Weights of a small model that answers yes/no questions on an image's attributes: 7.57M parameters, fusion encoder activation gelu.
Rows from block 3 of the image encoder of a small model that answers yes/no questions on an image's attributes, named by matrix and row number. Rows with one number belong to one channel. Each number is 128 + 24 x the weight over its row's rms, rounded and kept within 0 to 255. All counts start at 0.
After each channel's rows are labels from the 100 images, of 14848, where the channel reaches its highest value: "peak at" is the part of the image that holds the peak. Only what is clearly more common there than usual is listed. The data: photos with spoken descriptions (Open Images, Localized Narratives).
# convs0: first 3x3 conv (encoder.blocks.3.convs.0.weight, 112x112x3x3, standardized in use, each kernel summed), inputs 0-111
# convs1: second 3x3 conv (encoder.blocks.3.convs.1.weight, 112x112x3x3, standardized in use, transposed, each kernel summed), outputs 0-111

convs0.85 [144  94 144 110 146 116 159  72 156  97 143 113 131 176 106 105 119 106 111 156 114 139 129 154 130 138 100 118 117 179 114 108 136 168 138 117 145  96 127 175 151  92 151 147 124 107  90 103 141 124 155 120 129 127 169 121 120 117  98  63 131 192 124 162  92 122 154 144  94 137 140 106 126 118 113 137 125  82 140 143 116 123 133 136 118 110 155  97 143 104 127 123 105 109 156 105 152  94 132 147  98 149 176 106  88 103 132 137 135 123 148 117]
convs1.85 [132 119 127 161 178 111 173 120 117 155 132 164 107 136  97 111  85 142 151 158 153 123 103 159 154 132 162 160 138 110 131 126 147 134 163 119 179 106 147 142 146 158 185 161 137 115 118  89 153 124  93 162 116 121 186 122  85 135 155 101 147 120 135 110 166 136 104 136 115 170 116 120 136 126 145 122 130 156 117 143 126 129 172 107  96 171 112 120 137 145 137 117 116 163 162 144 110 123 150 153 120 144 141 132 128  78 130 123 153 169 150 119]
peak at: top right

convs0.57 [112 131 149 154  90 160 107 105  71 131 182 111 135 122 122 102 126 128 117 128 143 109 110 171 107 128  99 155 102 120 104 114 140 130 137 114 171 187 157 130 109 141 142 131  91 145 134 135 121  98 134 120 128 133 143 105  97 106 126 133 158 139 129  98 135 125 117 139 104 127 181  84 123  85 107 129 128 125 136 130 112 119 111 131 157 163 152 144 146 122  84 145 142 122 106 134 105 119 118  90 146  94 152  99 161  95 180 143 175 128 171  77]
convs1.57 [130  98 137 136 117 125 126 114 134 182 176 130 155 109 138 135 130 155 166 163 148 178 129 105 120 164 152  93 129 121 127 128 133 165 151 105 128 166 131 168 160 115 147 160 138 133 119 128 143 126 127 149  88 127 112 162 146 119 133 119 117  60 147 165 160 132 173 136 167 145 113 152 132 161 123 149 156 127 114  80 153 145 143  90 123 159 107 191 131 132  95 140 117 131 117 142 126 138 120 137  91 127 136 166  83 123 120 129 133 167 103 138]
peak at: middle right; bottom right

convs0.52 [ 95  97 151  95  86 125 106 134 133 179 134 107  89 118 123 108 114 167 170 143 128 142 139 146 139  94 123 114 131  74 123 141 136 156 159 113 131 158 111 110 178 124 148 112 119 133 142 126  97 160 125 117 129 129 145 141 133 102 151 102 168 166 176 141 128 143 109 155 128 118 178 124 128 101 139 126 144 111 146 105  51  98 134 102 152 102 130 115 100 102  96 126 147 139 158 124  82 149 100 121 127  89 110 102 135 135 126 121 172 138 113 130]
convs1.52 [128 143 145 116 154 136 131 149 143  73  92 119 141 121 114 155 146 156 151 140 120 153 129 112 141 187 153 141 139 158 122 137 118  95 198 120 122 160 109 112 155 127 140 139  79 169 110 136 160 103 119 146 122 154 145 118 124 143 126 126 115  95 121 150 101  91 116 118 117 151 102 174 138 174 130 163 164 120  96 125 182 123 129 154 123 144 143 148 122 136 120 165 155  98  97 162 128 117 182 128  98 142  80 165 134 133 140 138 126 104 132 141]
peak at: bottom centre; bottom right

convs0.58 [ 93  88 116 142 138 121 101  92 116 148 124 130 134 177 120  93 125 130 132 104 137 107 133 139  96 135 143 135 126 101 110 132 150 145 145 128 120 113 131 133 154 114 143  99 157 101 120 130 129 136 123 105  99 138  91  92 125 117 157  90 122 146 154 189 157 157  70 154 144 132 122 140 128 126 115 116 179 144 158 135 118 110 113 115 184 158 124 114 119 134 151 177 168 162 125 110 143 114 116 111  96 112 133 138 116 101 202  99  74 108 149 139]
convs1.58 [128 135 134 133  67 164 147 153 143 144 135 103 177 127 105 162 165 117 107 140 104 119 120 116 144 132 121  96 124 157 134 158 127 150 117  79 171 112 165 110 103 144 113 121 126 144 142 122 150 137 119 128 118 112 127 112 143 102  75 145 111 114 111  74 130 101  75 134 102 173 134 110 131 103 139  94 104 164 113 120 112 116 109 154 106 105 120 134 101  97 126 127  96 132 110 121 122 181 150 129 105 107 171 163 144 136  74 149 143  95 104 112]
peak at: top centre

convs0.18 [165 110 159 140 170 122 139 116 179  62 114 121 117 127  96 121 126 110  91 120 153 106 153 140 145 114 111 124 114 130 129 135 124  93 136 130  93 100  94 139 109 119 144 117 192  90 156  99 159  93 158 111 133  89 162 166 105 150 152 119 123 158 138 151 172 125 110 179 140 147 119 125 103 126 162 150 130 116 129 143 138 149 152 123 149 136 125 150 148 108 122 158 151 135 125 112 167 100 131 126 104 163 136 158 121 111 152 142 129  74 164 113]
convs1.18 [ 74  94 138  84 121 144 152 103 134 139 129 137 145 131 177 142 114  78 140 112 129 151 114 135  94 173 135 137 152 154 139 135 114 160 140 115 172 167 128 151 154 144 141 115 130 158 131 137 114 163 164 120  99 161 120 122 125 126 138  89 120 135 156 133 135 103 127 107 156 148 150 145 159 161 177 141 125 174 118  90 160 125 134 138 121 160 139 158 172 109 160 133 133 144 144 159 108 146 127  99 116 121 160 155 200 110 129 115 159 136 127 144]
peak at: bottom left

convs0.36 [109 166 146  84 113 135 141 128 151 147  74  85 143 142 106 110 157 131 136 165 118 105  92 127 105 126 154 138 117 129 114 147 143 112 168 134 105 132 127 115 151 138 144 137 151 129  70  92 123 168  98 123 129 151 162 110  97 140 131 142 142 120 127 161 152 149  59 135 200 126 160 179 109 163 115  77 151 152 179 132 131 148 149 152 161 141 119 122 143 101 100 128 125 115 113 131 142 114 113 121 114 137 108 109 140 109 149 117 121 144 132 138]
convs1.36 [123 128 175 131  82 100  87 175 103 142 143 143 137 171 110 137 121 123 139 144 108 127 141 141 140 127 190  93  90 113  93 151 133 187 140 108 122 147 161 121 158 140 144 148 163 172 138 159 131 112 154 101 115 119 100 115 138 119 186 134 124 150 118 124 119 106 115 166  81 150 138 148 159 108 168 163 153 124 149 143 135 115 128 142 160 108 140 117 122 114 110 144 140 115 123  96 124 136 119 135 132 105 162 165 140 147 137 145 116 118  68 112]
peak at: bottom right

convs0.19 [ 96  91 142  78 189 107 118 124 128 149 125 131 124 146 140  99 139 115 145 125 135 120  98 167 111 125 106 105 133 159 111 157 141 109 143 143 155  97 105 130 139  89 174 131 119 114 131 144 132 163 109 138 178  92  97 151  96 151 122 128 135 188  97 112 161 121 115 158 142 138 115 144 140 118 140 106 124 106 115  96 131 110 164 131  77 156 120  89 101 126 134 148 156 114 188 152 111  99 113 138 117 112 126 121 114 131 188 103 113 145 134 154]
convs1.19 [158  87 141 118 141 193 174 137 128 115 108 108 114 122 126 184  88  95 127 124 134  87 137 174 122 134 126 129 130 132 112  94 134 135 129 140 119 128 120 128 109 110 143 157 107 110 110 138 132 113 115  94 101 158 123 102  88 157 144 102 141 137 165 123  82 130 130  76 111 103 136 129 105 136 124 155 152 128 131  72 102 134 102 175 167 114 153 169 118 137  82 147  92 135 131 111 130 118 112 133  97  94 131  96 112 107 124  96 173 129 117 144]
peak at: bottom centre

convs0.93 [136 107 149  83 157 123 153 125 117 182 117 136 107 122 114 121 162 105 126 154 169  76 113 112 118  86 133  94 141 149  75  98 154 112 138 140 135 154 150 108 137 113 172 115 110 120 166 116 103 144 114 101 124 128 135 107 158  75 118 120 134 174 168 135 149 151 100 139  88 137 157 145 100  98 173  84 144 146 151 125 134 116 102 112 105 130 139 117 123 141 124 146 103 144 118 124 141 113 174 138 156 148 123 119 153 102 155 115 150 133 171  94]
convs1.93 [138 147 111 163 159 102  73 164 159 122 124 153 146 104 106 144 102 176 130 110  91 115 151 102 135 101 131 144 103 106 129 154 110 145 165  95 132  86 119 122 113 156 113 170 106 140 121 121 130 126 129 141 117  99 139 152 128 134 128 159 131 107 134 173 153 130 108 133 115 173 127 111 108 130 130 171 161 133 109 138 127  91 154  66 132 153 106 142 141 114 115 166 157  77 131 109 151  98 127 152 155 123 102 133 118  99  88  90 151 175 120 132]
peak at: bottom centre

convs0.8 [109 166 124 114 154 108 154 102 124 120 106  89 112 127  89 118 156 102 146 101  90 126 143 111 165 113 149  77 121 150 114 136 163 118 142 112 151 139 156 123  72 143 140  75 139  94 113 146 129 124 133 121 137 145 116 114 176 105 113 125 157 167  65 145 114 116 152 136 140  94 126 164 110 145 161  87 131 143 168 148 114 142 142 140 100 129  98 149 124 105 148 156 131  81 143 148 176 119 129 119 141 136 121  96 131 118 138 179 122 137 148 108]
convs1.8 [145 142 137 149 161 128 150 168 117 136 128 149 141 183 103 148  96 130 139 162 100 109 132 113  91 119 145 160 134 121 142 106 128 136 115 126  99  98 114 135 167 110 134 137 126  99 174 146 101 126 133 135 154 120 156 125 116 158 144 141 112  87 138 134 126 134 205 129 108 162 123 176 129 120 118 124 132 119 153  82 113 191 133  83 130 143 148 132 122  95 116  94  99 119 131  85 135 109 161 134 113 127 124  71  76 106 128 114 138 141  91 136]
peak at: bottom left

convs0.56 [ 96  94 149 137  97  99 133 115 125 114 165  91 147 134 152 148 161  94 203 124 135 137  92 116 131 127 144  99 140  84 134  92  92 136 120  86 120 129 109 138 133 136 116 144 142 113 161 153 125 122  99  92 129 160 160 131 146 115 116 156 121 127 113 145 103 144 134 117 128 126 134 160 120 134 124 136  82  66  69 145  75 115 159  96 127 123 150 123 127 121  91  97 140 117 130 101 140 145 141 174  96 152 112 117 107 148 121 131 142  99 166 124]
convs1.56 [169 127 196 137 117 105 129 141 100 112 135 147 138 148 107 144 110 131 164 147  97 106 157 101 133 126 127 160 120 136 126 133 113 122 158 163 154 149 182 142 124 124  98 177 124 151  84 145 144  95 137  80 102 168 149 134  75 101 117 135 136  67 138 150 125 110  74 161 135 145 104 115 172 138 144 141 135 108 158 151 121 125 151 107 139 129 130 101 121 103 171 144 147 106 120 164 141 105 143 162 146 139 126 145 148  98 140 118 133 125 124 124]
peak at: bottom centre; bottom right

convs0.13 [153 163 130 149 112 110 147 123 174 137 149 129  99 181 124 116 146 136 117 132 143 156 144 122 140 121 131 124 116 139 118 143 121 120 100 129 105 154 169 149 127 133 142  93 144 109 140 136 115 103  86 154 122 121 165 143 202 108 140  99  76 114 155 141 100  93  85 132  86 115 152  63 113 100 121 125 128 172 129 127 163 107  93 154 173 124 135 123 132 142 108 131 132 123  82  98 137 135 126 123 100 154 158 113 156 119 126 162 172 107 119 126]
convs1.13 [130 141 104 130  92 102 146 114 148 153 177 130 156 144 149 148 187 139 107 133 144 128 122 105  99 144  90 131  74 105 120 142  98 123 110 126 136  93 140  96  86  90 137 131 124 143 100 148 122 108 129 152 116 124 143 130 151 109  69 132 117 117 133 106 116  89 100 124 155 146 142 143 147 170 113 146 113 132 136 146 127 147 110 122 100  93 106 133  97 147 150 101 167 117 158 115 121 139 114  79 105 129 168 154 155 201 149 124  84 133 134 118]
peak at: middle left

convs0.88 [ 93 158 123 117 137  99 119 115 112 155 143 164 106 130 132 155  94 122 131 103 149 137 130 112 151 136 121 151 148 129 110 141 132 110 147 141 118  97 112 106 128 112 138 124 113 108 136 124 123 116 127 132 144 194 109 145 184 119 130  76 195 152 106 139 165 118 123 107 124  91 150  87 163 173 139 103 136 140 103 151 120 145 142 154 139  86 136 122 166 108 103 143 111 139 130 123 193 187  79 144 100 135 113 140 146 109 150 135 111  90 108 118]
convs1.88 [ 91 136 105 144 107 137 132 135 170 159 106 144 145 151 140 124 147 121 115 157 122 102 110 131 124 119 158 140 152 177  90 138 105 148 143 156 127  95 130 112 143 113 162 109 106 107 142  84 148 113 111 136 153 137 185 128 141 102  98 110 161 116 138  92 122 131 100 164 149 121 139  99 160  93 125 152 125 113 139 130 217 118 107 134 114 125 138 175  95 123 132 111 104 134 130 132  76 155 177 112 112 154 130 132  96 136 135 132 148 159 160 157]
peak at: top right

convs0.72 [155 144 140 110 111 105 115 126 164 154 135 111 136  79  89 151 138 152 106 112 115 126  58 154 113 148 126 150 112 129  78 144 122 157 127 124  92 145 135 105  99  80 130 124 143 138 157 123 115 113 145  77 143 156 143 140 123 133 121 132 123 130 146 132 116 137 110 138 128 132 103 103 109 126  98 127 154 106  81 111 107 133 103 137 167 100 108 105 152 173 141 150 103 125 108 115 105 138  92 124 123 128 138  98 142  86 114 156  39 120 113 164]
convs1.72 [122 101 130 108 138 162 117 138 167 129 133 116  94 127  99 140 116  95 130 111 204 115 107 148 170 145 109 147  97 137  98 108 112  90 163 100 128  97 142 132 133 140 167 101 129 150 125 114  89 134 110 131 128 160 115 107  77  87 133 103 151 118 103  98 125 109 128 120 141 113 131  86 106 115 164 108 136 134 114 137 129 106 154 106 161 124 140 137  58 174 132 139 114 157 126  81 111 128 152 164 146 103 107 103 158 151 134 118  96 119 146 137]
peak at: top centre

convs0.42 [153 185 104 123 137  90 110 136  78 133 142 110  97 171  97 128 126 104  93 157 165 158 131  99 119 122 162 124 192 150 104 130 131 136 121 139 108 108 118 128 130 150 154 109 130 149 135 123 162 153 126 124 120 108 117 142 134  76 127 150 139 157  98 119 154 126 137 154 124 120 122 101 154  99 119  86 120 143 128 133 154  96 152 118 123 154 159 148 133 152  89  73  64 133 129 108 127 116 147 127 106 134  90 124 166 158 132 144 130 150 166  95]
convs1.42 [122 127 101 172 125 133 108 125 163 136 166 142 110 145 112 110 128 129 139 112 127 148 140 161 104 123 150 103  88 103 152 146 125 117 157  79 126  96 154 128 140  89 162 126 124 146 127 146 119  93 146 123  91 107 144 159 156  98 156 114 154 128 161 114 119 122 138 122 145 130 188 151 147 161 145 148 130  92  95 175  84 162 113 106 115 114 148 152 139 123  93 147 166  94 115  96 130 115 107 153 135 137 167 146  94  93 122 190 107 146 121 125]
peak at: bottom right

convs0.14 [138 105 129 115 208 135 143 137 133  82 107 113 124 155 117 127 115  46 158 107 118 125 110 119 135 134  98 160 135 120 137 121 125  61 144 142 136 108  97 111  98 105 135 101 125 108 116 143 112 167 128 142 115 151 101  94 100 145 134 136 132 149  83  95 144 126 136 143  95 152 121 133 109 115 140 134 104 104 169  94 132 128 149 140 101 110 133 141 153 132 141 172 119 189 150 115 130 166 118 124 145 112 136 167 104 148 137 101 160 154 125 116]
convs1.14 [ 98 144 122 106 153 111 129 133 112 117 123 103 137  84 197 131 101 103  67  65 108 128 175 126 121 132 134 134 134 161 124 128 107 106 111 158 147 100 130 101 147 159 144 158 163  96 103 113 145  91 158 111 156 158 121  91 118 130 146  82 148 139 128 174  96 128 138 156 118  99 121 162 144 112 171 100 127 145  95 154 123  95 123 107 124 131 140 139 106 144 140 123 105 139 123 122 102 150 157 140 130  95  90 160 142  98 139 135 131 105 118 132]
peak at: bottom left

convs0.76 [118 169 149  58 104 106 145 136 134  42 123 130 142 125 136 141 116  99 176 117 151 132 130 134 115 143 121 140 136 123  88 139 141 151 118 106 136 117 112 148  79 146 114 136 154 161 133 163 118 156 125 143 148 112 119 155 125 120 153 112 191 114  87 121 134 168 141 139  89 152 133 147 174 150 118  82 135 141 131 136 140 121 177 130 122 164 122 133  68 124 161 174 141 136 106 139 129 134 143 129 132 128 131 111 108 147 134 123  97 127 106 122]
convs1.76 [104 150 110 110 105 140 123 118 142 138 151 139 123 111 161 108 124 117 131 120 145 141 104 148 128  56 130 119 149  81 118 149 110 156 125 171 114 149 125 127 149 115 147 136 144 156 134 148 120 109 101 123 139 142 195 173 116 125 103 123 104 131 136 136 144 130 130 160 133 104 134 159 158 112 135 158 101 132 136 133 134 155 101 105 146 112 141 128 143 127 132  86 117 153 174 120  55 130  99  89 134 125 165 167 159 116 185 131 136 130 180  81]
peak at: top right

convs0.103 [168 137 140 117 146  90 116  99 138 146 121 137 117 131 125  89 100 113 102 149 101 120 166 165 123 133 143 119 149 106 181 127 114 168  94 110 158 115  89 153 174 119 159 139 130 108 142 148 151  92 132 105 135 126 171  80 145 121 125 100 127 159 104 126 111 120 158 127 164 117 113 149 137 153  85 118 126 117 100 127 155 112 126 128 113 113 139 121 137 131 120 159 164 112 133  85  98 149 119 119 126 131 180 101 119  96 194  91 104 106 160 159]
convs1.103 [ 82 136 155 126 138  89 139 138 136 167  94 158 112 121  86 115 110 165  83 141 140 175 105  90 121 133 101 132 149  83 125 121 140 175  91 130 111 121 127 102  80 119 143 145 131 147  95 119 138 132 122 120 136 107 168 157  86 109 108  88  86 106 124 102 121 118  96 135 146 162 142 175  98 149 118 129 111 134 159 113 113 128 160  98 120 147 102 125 127 140 135  85 131  96 131 178 134 129 150 131 125 128 155 123 138 114 127 172 117 138 133  80]
peak at: top right

convs0.74 [159 101 152 110 177 171 116 117 139 125 154 144 122 127 157  71 121 108 153 169 102 149 159 161 150 139 143 170 137  83 105 193 142 168 121 164 146 131 126 123 137 134 141 142 160 130  96 133  95 142 105 100 126 125 171 121 121  97 165  91 111 133 119 139 125 121 115  99 134 126 129 119 115 135 115 124 156  74 105 159 166 126 133 149 149 136 120 135 129 112 129 144 148 126 119  91 163 164 152 151 146 125 183 119 111 114 156 128 118 100 160 135]
convs1.74 [ 95 133 104 127 121 115 137 127 134 133 103  94  98 143 118  90 143 123  92 150 141 101 161  80 150 131  96 129 142 136 110 137 119 107 103 115 110 133 147 138 143 111  84  84 130 117 213 134 116 171 149 126 124 113 110 174 124 140 141 129 151 144  93 110 166 128 129 133 182 119 108 121 104 112 111 101 155 160 108 125 157 125 138 129 134 150 141 132 124  90 118 112  99 163 130 117 130 119 185 137 132  92 100  92 191 172 129 132 132 138 119 115]
peak at: top left