A small model that answers yes/no questions on an image's attributes, trained from scratch: 11.2 epochs.
Rows from block 4 of the image encoder of a small model that answers yes/no questions on an image's attributes, named by matrix and row number. Rows with one number belong to one channel. Each number is 128 + 24 x the weight over its row's rms, rounded and kept within 0 to 255. All counts start at 0. Numbers have three digits each. After the name is the row's rms in percent of the matrix's.
After each channel's rows are labels from the 100 images, of 14848, where the channel reaches its highest value: "place" is the part of the image that holds the peak; "colour at peak" is the nearest of a few named colours to the mean colour under the peak. Only what is clearly more common there than usual is listed. The data: photos with spoken descriptions (Open Images, Localized Narratives). In brackets: how many of the 100.
# convs0: first 3x3 conv, stride 2 (encoder.blocks.4.convs.0.weight, 192x112x3x3, standardized in use, each kernel summed), inputs 0-111
# convs1: second 3x3 conv (encoder.blocks.4.convs.1.weight, 192x192x3x3, standardized in use, transposed, each kernel summed), outputs 0-95

convs0.185 094:109161109110104142089129102100107130167160146159153173076172123124136138120116159157119161162131104106121115151139132131128122090066127114119124117163133129123123103144135106130107125139156121168128046151118160105137122145143141119156133124181116135181147096128154087112105143121127126132163165115118104111136121128106100115118148095157
convs1.185 086:150123120148138097128154123099127125143141160125116121125112101107140119077152101147146166110138109128107126111163144151176116123132184093128126094107156171149143128115124142177088143157148128171068139155116157117138154143152131123201106110144110133161129102176147120107118152152144132137
place: middle right (29)
colour at peak: white (27)

convs0.174 092:123127112086155164109149131054129147102149126119136143151123136157117159165136142134100109107161126152164129142105125127110131172178155109105099118141169117110117157183097124152134116097112179147096117136109129138121099096128105095081107148143132134159139111137131153099152145156105151124149147110103095108151135153169142098149099126106
convs1.174 082:103126134131115124180132173135094094116162110119117139087123119128157093116155138140070160175157117169106071130133159125117113141134138141144168153092104124113153121135139190141128152161154159124121089103096082118138120117157115094174168162129113156109121133107113124139137109122145142127
place: bottom right (51)
colour at peak: white (80)

convs0.143 099:148131239119091093132124112137138129132131129136130099093158153124131145170114105112146161115083148138141146129119148109117142140111173145143146106138105117155134099120158134082116096161080123147119121138105137131132136140127105128111078119129126148151130125156153118133109100160136109117114135187166153137113126155121156126075096141148
convs1.143 108:144140154126129126160126114121102136104123103131096145133162110105110153128144168136189143137102163162127147127128125130143088147168131115126162129129149140116115128102098127118116128077151130120176129116162119101131081127074136153117127119108087143142114158120146122174101106114122127136
place: top right (34)
colour at peak: white (45)

convs0.170 090:151145131125122148163149115122140120157141099138145166138105138146110122174158160123118109132145102130101138107149156111142120152114126124114113161149160120114119154148106103135135118128134140136144080137155115111155133120173149136117102089160104055116130140130129171082149121074146071129115145053173114157128132144081125110148149119144
convs1.170 101:085107119106128121145134125128124078105154098134129101127129132163111111117095148100104186116101127146157107110149129090141096142152188137164130113165142169121168103111114142140146156109175115154129147119113150136164107161149129135115125111159120149138105119106125131118114132133114112133
place: bottom right (32)
colour at peak: white (36)

convs0.46 103:131154089151158139123173158112125118160153123172137124140125098148112147119124125155116093115114111108085147128108134109138138124121132109134090131106138104155185146091091111163164135167101166093145108118152120114158141134141161095105136173136145112119141135140134100117200130072138136132129091128098108142118114111096159117093111086141
convs1.46 106:108157117102112121122119102124117101156137127091098095161140109181102123124127189101097133104198086171128146115132114142119122144141152145122130162173159144128131103138167141128143169185094129141128114108151130173131091132123124151154155132119124135141163119167130125172119129112122125121
place: bottom right (44)
colour at peak: black (100)

convs0.3 098:156130170068150118123156109133156097129142125132134146138112090121142146111188147169128158151171160118131126149090124132160101158126087104148142132116110131107116145139120110120103106118110150119105099139088137126122094131138124148172176079147111128120098148117182135112115126120130132065114129107117086112157121119174113134083115153147
convs1.3 088:133104167149110103130149150110131114111130134170124130109157073100110123052145130120111094129150156134107130135130127105125190141143114104165134157100169109119132112101110128151139079079152148187128130130108123099128082129143113139148082104127153121136095164108141126120104147149135105149
place: top right (32)
colour at peak: white (33)

convs0.104 106:130134138125140087158090131085116154131137096108077135124120107144124160133122129108177141113112163101152201118135121150100111155146115134096126150142127108143111171102133137122090113140099145155131174145123169122144172109126113088131135105183116117123124140136119117099125112177085168100115099153107082162136126142147148093124130131132
convs1.104 114:161098169130142149137113127142116105152151116125159101119148192087127112124129119111152165145165116111133180119139099184127134100099099120116103121068146114120116142134124155138127106149124106111141112148144048118134131102107137105127128146136136123110174116134135145179117164094146120137
place: top right (37)
colour at peak: white (35)

convs0.15 100:122104126137151131136101120135127160150122092144130118138142116197151104102145108112149126088094131139090094140124155113108143151124088126115118150120111172139117173133147119151082147087129175109104142105115072137073138123126143097160134128131108118114101165083114123116168108121150101167116145125138145130125123125126175190116102122147
convs1.15 096:136154177137140188132154116135098146069129101146132110166103146155125144151111161132123140115118119112116166134140134160118134163126100176147118181135145167121179138100144103132129117103133115120122169113108125144076158132139141138146147105137147166155138123105130110164136108151141111170
place: bottom right (88)
colour at peak: white (75)

convs0.132 120:136132111137163154101127148134152121170153101163143122146097132181131113137140137133120074155139105117096076128141098104137122128074163158133142138108121102119158138143128128138134123117156114117145053136142162140142157153144130137161108103124182127105164098086157152135149145123129127146149153104104080159154137138108167102104120153135
convs1.132 107:104106110123136097131103164119111139130109109096141132108112122151144151100094132148105132128129174161138129153124090113124096126090165115141100173140141166115145157123130123122150133158124135173128122155110184127164117129142119148162142154160132137123109136184140157116122122157166167113
place: bottom right (39); middle right (25)
colour at peak: white (37)

convs0.160 105:147150099129128125116082130158173102139167110114090115092117130143130160144174133127103152140125086077120087132110130132136123104061137081162106142101124138153138136144122158089143164111145138067121125107139137154106125081135099105177129147175114112131142125114137149156123154135127123162152120116142140162146128105123111154135120124169
convs1.160 102:092094138124127156098106100136096110145127139113160126106096163129196124111118124085123140166107136094140124140132125130149124120070108140122115129119129170112115116120173130126111105117148083128152121116111170131150094111101124157121120128119117095111107110135155178170101125126167106140
place: bottom right (76)
colour at peak: white (58)