config.yaml
model: "model that answers yes/no questions on an image's attributes"
dataset: "photos with spoken descriptions (Open Images, Localized Narratives)"
train_examples: 203450
image_size: 32
grayscale: true
crop_scale_min: 0.5
horizontal_flip: true
translate: 0.12
questions_per_image: 8
encoder_arch: "nf_resnet"
encoder_norm: "none_scaled_ws"
encoder_activation: "relu6"
encoder_depths: [2, 2, 2, 2]
encoder_kernel_size: 3
encoder_stem: "single"
encoder_avg_pool_shortcut: false
encoder_widths: [64, 112, 192, 336]
encoder_residual_scale: 0.2
fusion: "prefix"
fusion_encoder_width: 128
fusion_encoder_layers: 10
fusion_encoder_norm: "rmsnorm"
fusion_encoder_norm_position: "sandwich"
fusion_encoder_activation: "gelu"
fusion_encoder_mlp_ratio: 4
fusion_encoder_head_dim: 16
fusion_encoder_fused_qkv: true
fusion_encoder_bias: "all"
fusion_encoder_qk_norm: false
fusion_encoder_parallel_block: false
fusion_encoder_inner_norm: false
fusion_encoder_positions: "rope"
fusion_encoder_connector: "linear"
init: "trunc_normal_002"
residual_init: "none"
optimizer: "soap"
beta2: 0.99
lr: 0.002
beta1: 0.9
shampoo_beta: 0.99
eps: 1e-08
precondition_frequency: 20
max_precond_dim: 1024
one_sided: false
adamw_lr_other_params: 0.0022
grad_clip: 1.0
steps: 8900
batch_size: 256
epochs: 11.2
lr_schedule: "linear"
final_lr_fraction: 0.01
warmup_steps: 260
weight_decay: 0.1
adamw_weight_decay_other_params: 0.05
Rows from block 4 of the image encoder of a small model that answers yes/no questions on an image's attributes, named by matrix and row number. Rows with one number belong to one channel. Each number is 500 + 25 x the weight over its row's rms, rounded and kept within 0 to 999. All counts start at 0. Numbers have three digits each.
Before each channel's rows are labels from the 100 images, of 14848, where the channel reaches its highest value: "responds to" is what is common among them. Only what is clearly more common there than usual is listed. The data: photos with spoken descriptions (Open Images, Localized Narratives).
# convs0: first 3x3 conv, stride 2 (encoder.blocks.4.convs.0.weight, 192x112x3x3, standardized in use, each kernel summed), inputs 0-111
# convs1: second 3x3 conv (encoder.blocks.4.convs.1.weight, 192x192x3x3, standardized in use, transposed, each kernel summed), outputs 0-95

responds to: text has "lights"
convs0.31:470495512500465493495481520540534539511496503505537498479529493481495489479508518468514456474469488544427517505481527509509504522537465490479523505465518510493466540503473486479507477472466468533476514490502512509496545522487512484559507535509524563477480534485494512506497474509494480476510513476491516531528493506415493514496510508537
convs1.31:527514517505489520517481505461518511483514505514468532489495470469501550489512495498485479449461480477505536518534493504527480444468494534487492457520458514500495519510540481519500544503516542461518476466494469492533508501494498489485504468487516513463514501515531503496484491546521465481

responds to: text has "holding"
convs0.58:549503481548464502489542507522472501518512507483543533490488466518503497470483505507496444537498527487530514486508487524491466472475499532466507458544473529487473501541467472490489472502535519522508468503469527520467483506513524561524518485481529506492479503505507472442467495517527527442516469489463472505512495490517512522513504470495
convs1.58:521467578533461547504520544478493500486459532516492481456461516473499482507485501491512493511521510524526489484505479493511505483476516530473521512465518425502557529465462512507512483506506493519501510454444467524460523480477514509527489479482507489467482488497486494479526556513497477495

responds to: text has "black"
convs0.118:477486545492508479500494537517457495481470505487477521495525495510481477509506544521471478559518527521525519487482457551533537502504509529478468499533502471528517492506528456496441511505510487479478488525567478507549500538483520494486523447471503538482491495520485479499494520493506481511468482484479449488518528511505505522469512492453
convs1.118:467518511519481459551485531538510502481489467538478517481540534478506508503470562458466516492517520485453503485490537529490462513495496453534503504466490551463497530485508494515498522472475515522511514477473555468422520523475478480499511496480467511547533518514477497487527503495529540487

responds to: text has "holding"
convs0.79:499540501529496481495520517518531534477522490484508514531476482513509491475464484515462482546484557481504476499540489515494462506531486506483479458482485517484532478508520482510525537512548511514515526464527489480511541507514512502476476520451556491558480508524531504428510495465522490520495460497482478515487514530528500462533529515494
convs1.79:492462496462521505507504508495483535541522512473474505506474534496470490531543507518485514495479518519495508500476502512493454496504501511496474501515548489495491505565485502487499530446528510512480559528504496488508482502436508492486559495521506485548505525463456498540555508457473524478

responds to: text has "trees"; text has "sky"
convs0.54:546494522453534468516552487486487496533470515545528505532484486499512489495488504499476483459473515482482462496490497484476470497494527494476500486466540483490465480492484493497508466493496541467521551492487513514475480507529472481529473467449477541461478522490490499474517530557484508527552515463479485538479462487487511496492461528503
convs1.54:501511510493481505498479501448482479501523444527514494526483538483483548541455478524491480482505466487487497514472545505461536536528465495508495556524502537489449519416519501487493488500509456511483499463488490518483454458543483500485518518524505544522512525495508466490486467529482488490

responds to: text has "wall"
convs0.129:489503516519504493503570514514518528484498518529538498482531502486505482528514457514597505488517444468468500476506482490484479485482512489520530503545497485476470509516501500501470498484489488522504531502498482498494486517521509489521508498564453488507523508470509529443477476507483474450500500546470492492503480523462507479502504484435
convs1.129:519545477493508490523516488520514476473487457522534503522468482557481498500487483525472489452486503474523549491516506530520511527514461524506516489439494509487527475493504503523484471480500507567460503543490511468524498461491457498498554445508506498471484537520514519512511529502537513544

responds to: text has "holding"
convs0.80:509512488487510473498485518504493538482499487513465507519517538484477582493507500519521528468523494477499483508455498494493472574523464475487483523498523498480515490523523513506524537522504481452485485494489463486502494508513500492506538539471496508483486503514516491616487491491553481483482499486534536475512485461486514514503517499477
convs1.80:500535492482529525478494485513570518502515508510485530498470495517471458483494460495475503476520503486508488514488513477497527499518480477499492474494524467527498551500558524509482500491513492481522531532520485480511458495519474519506477536517530485498493491505480516492513488512508519467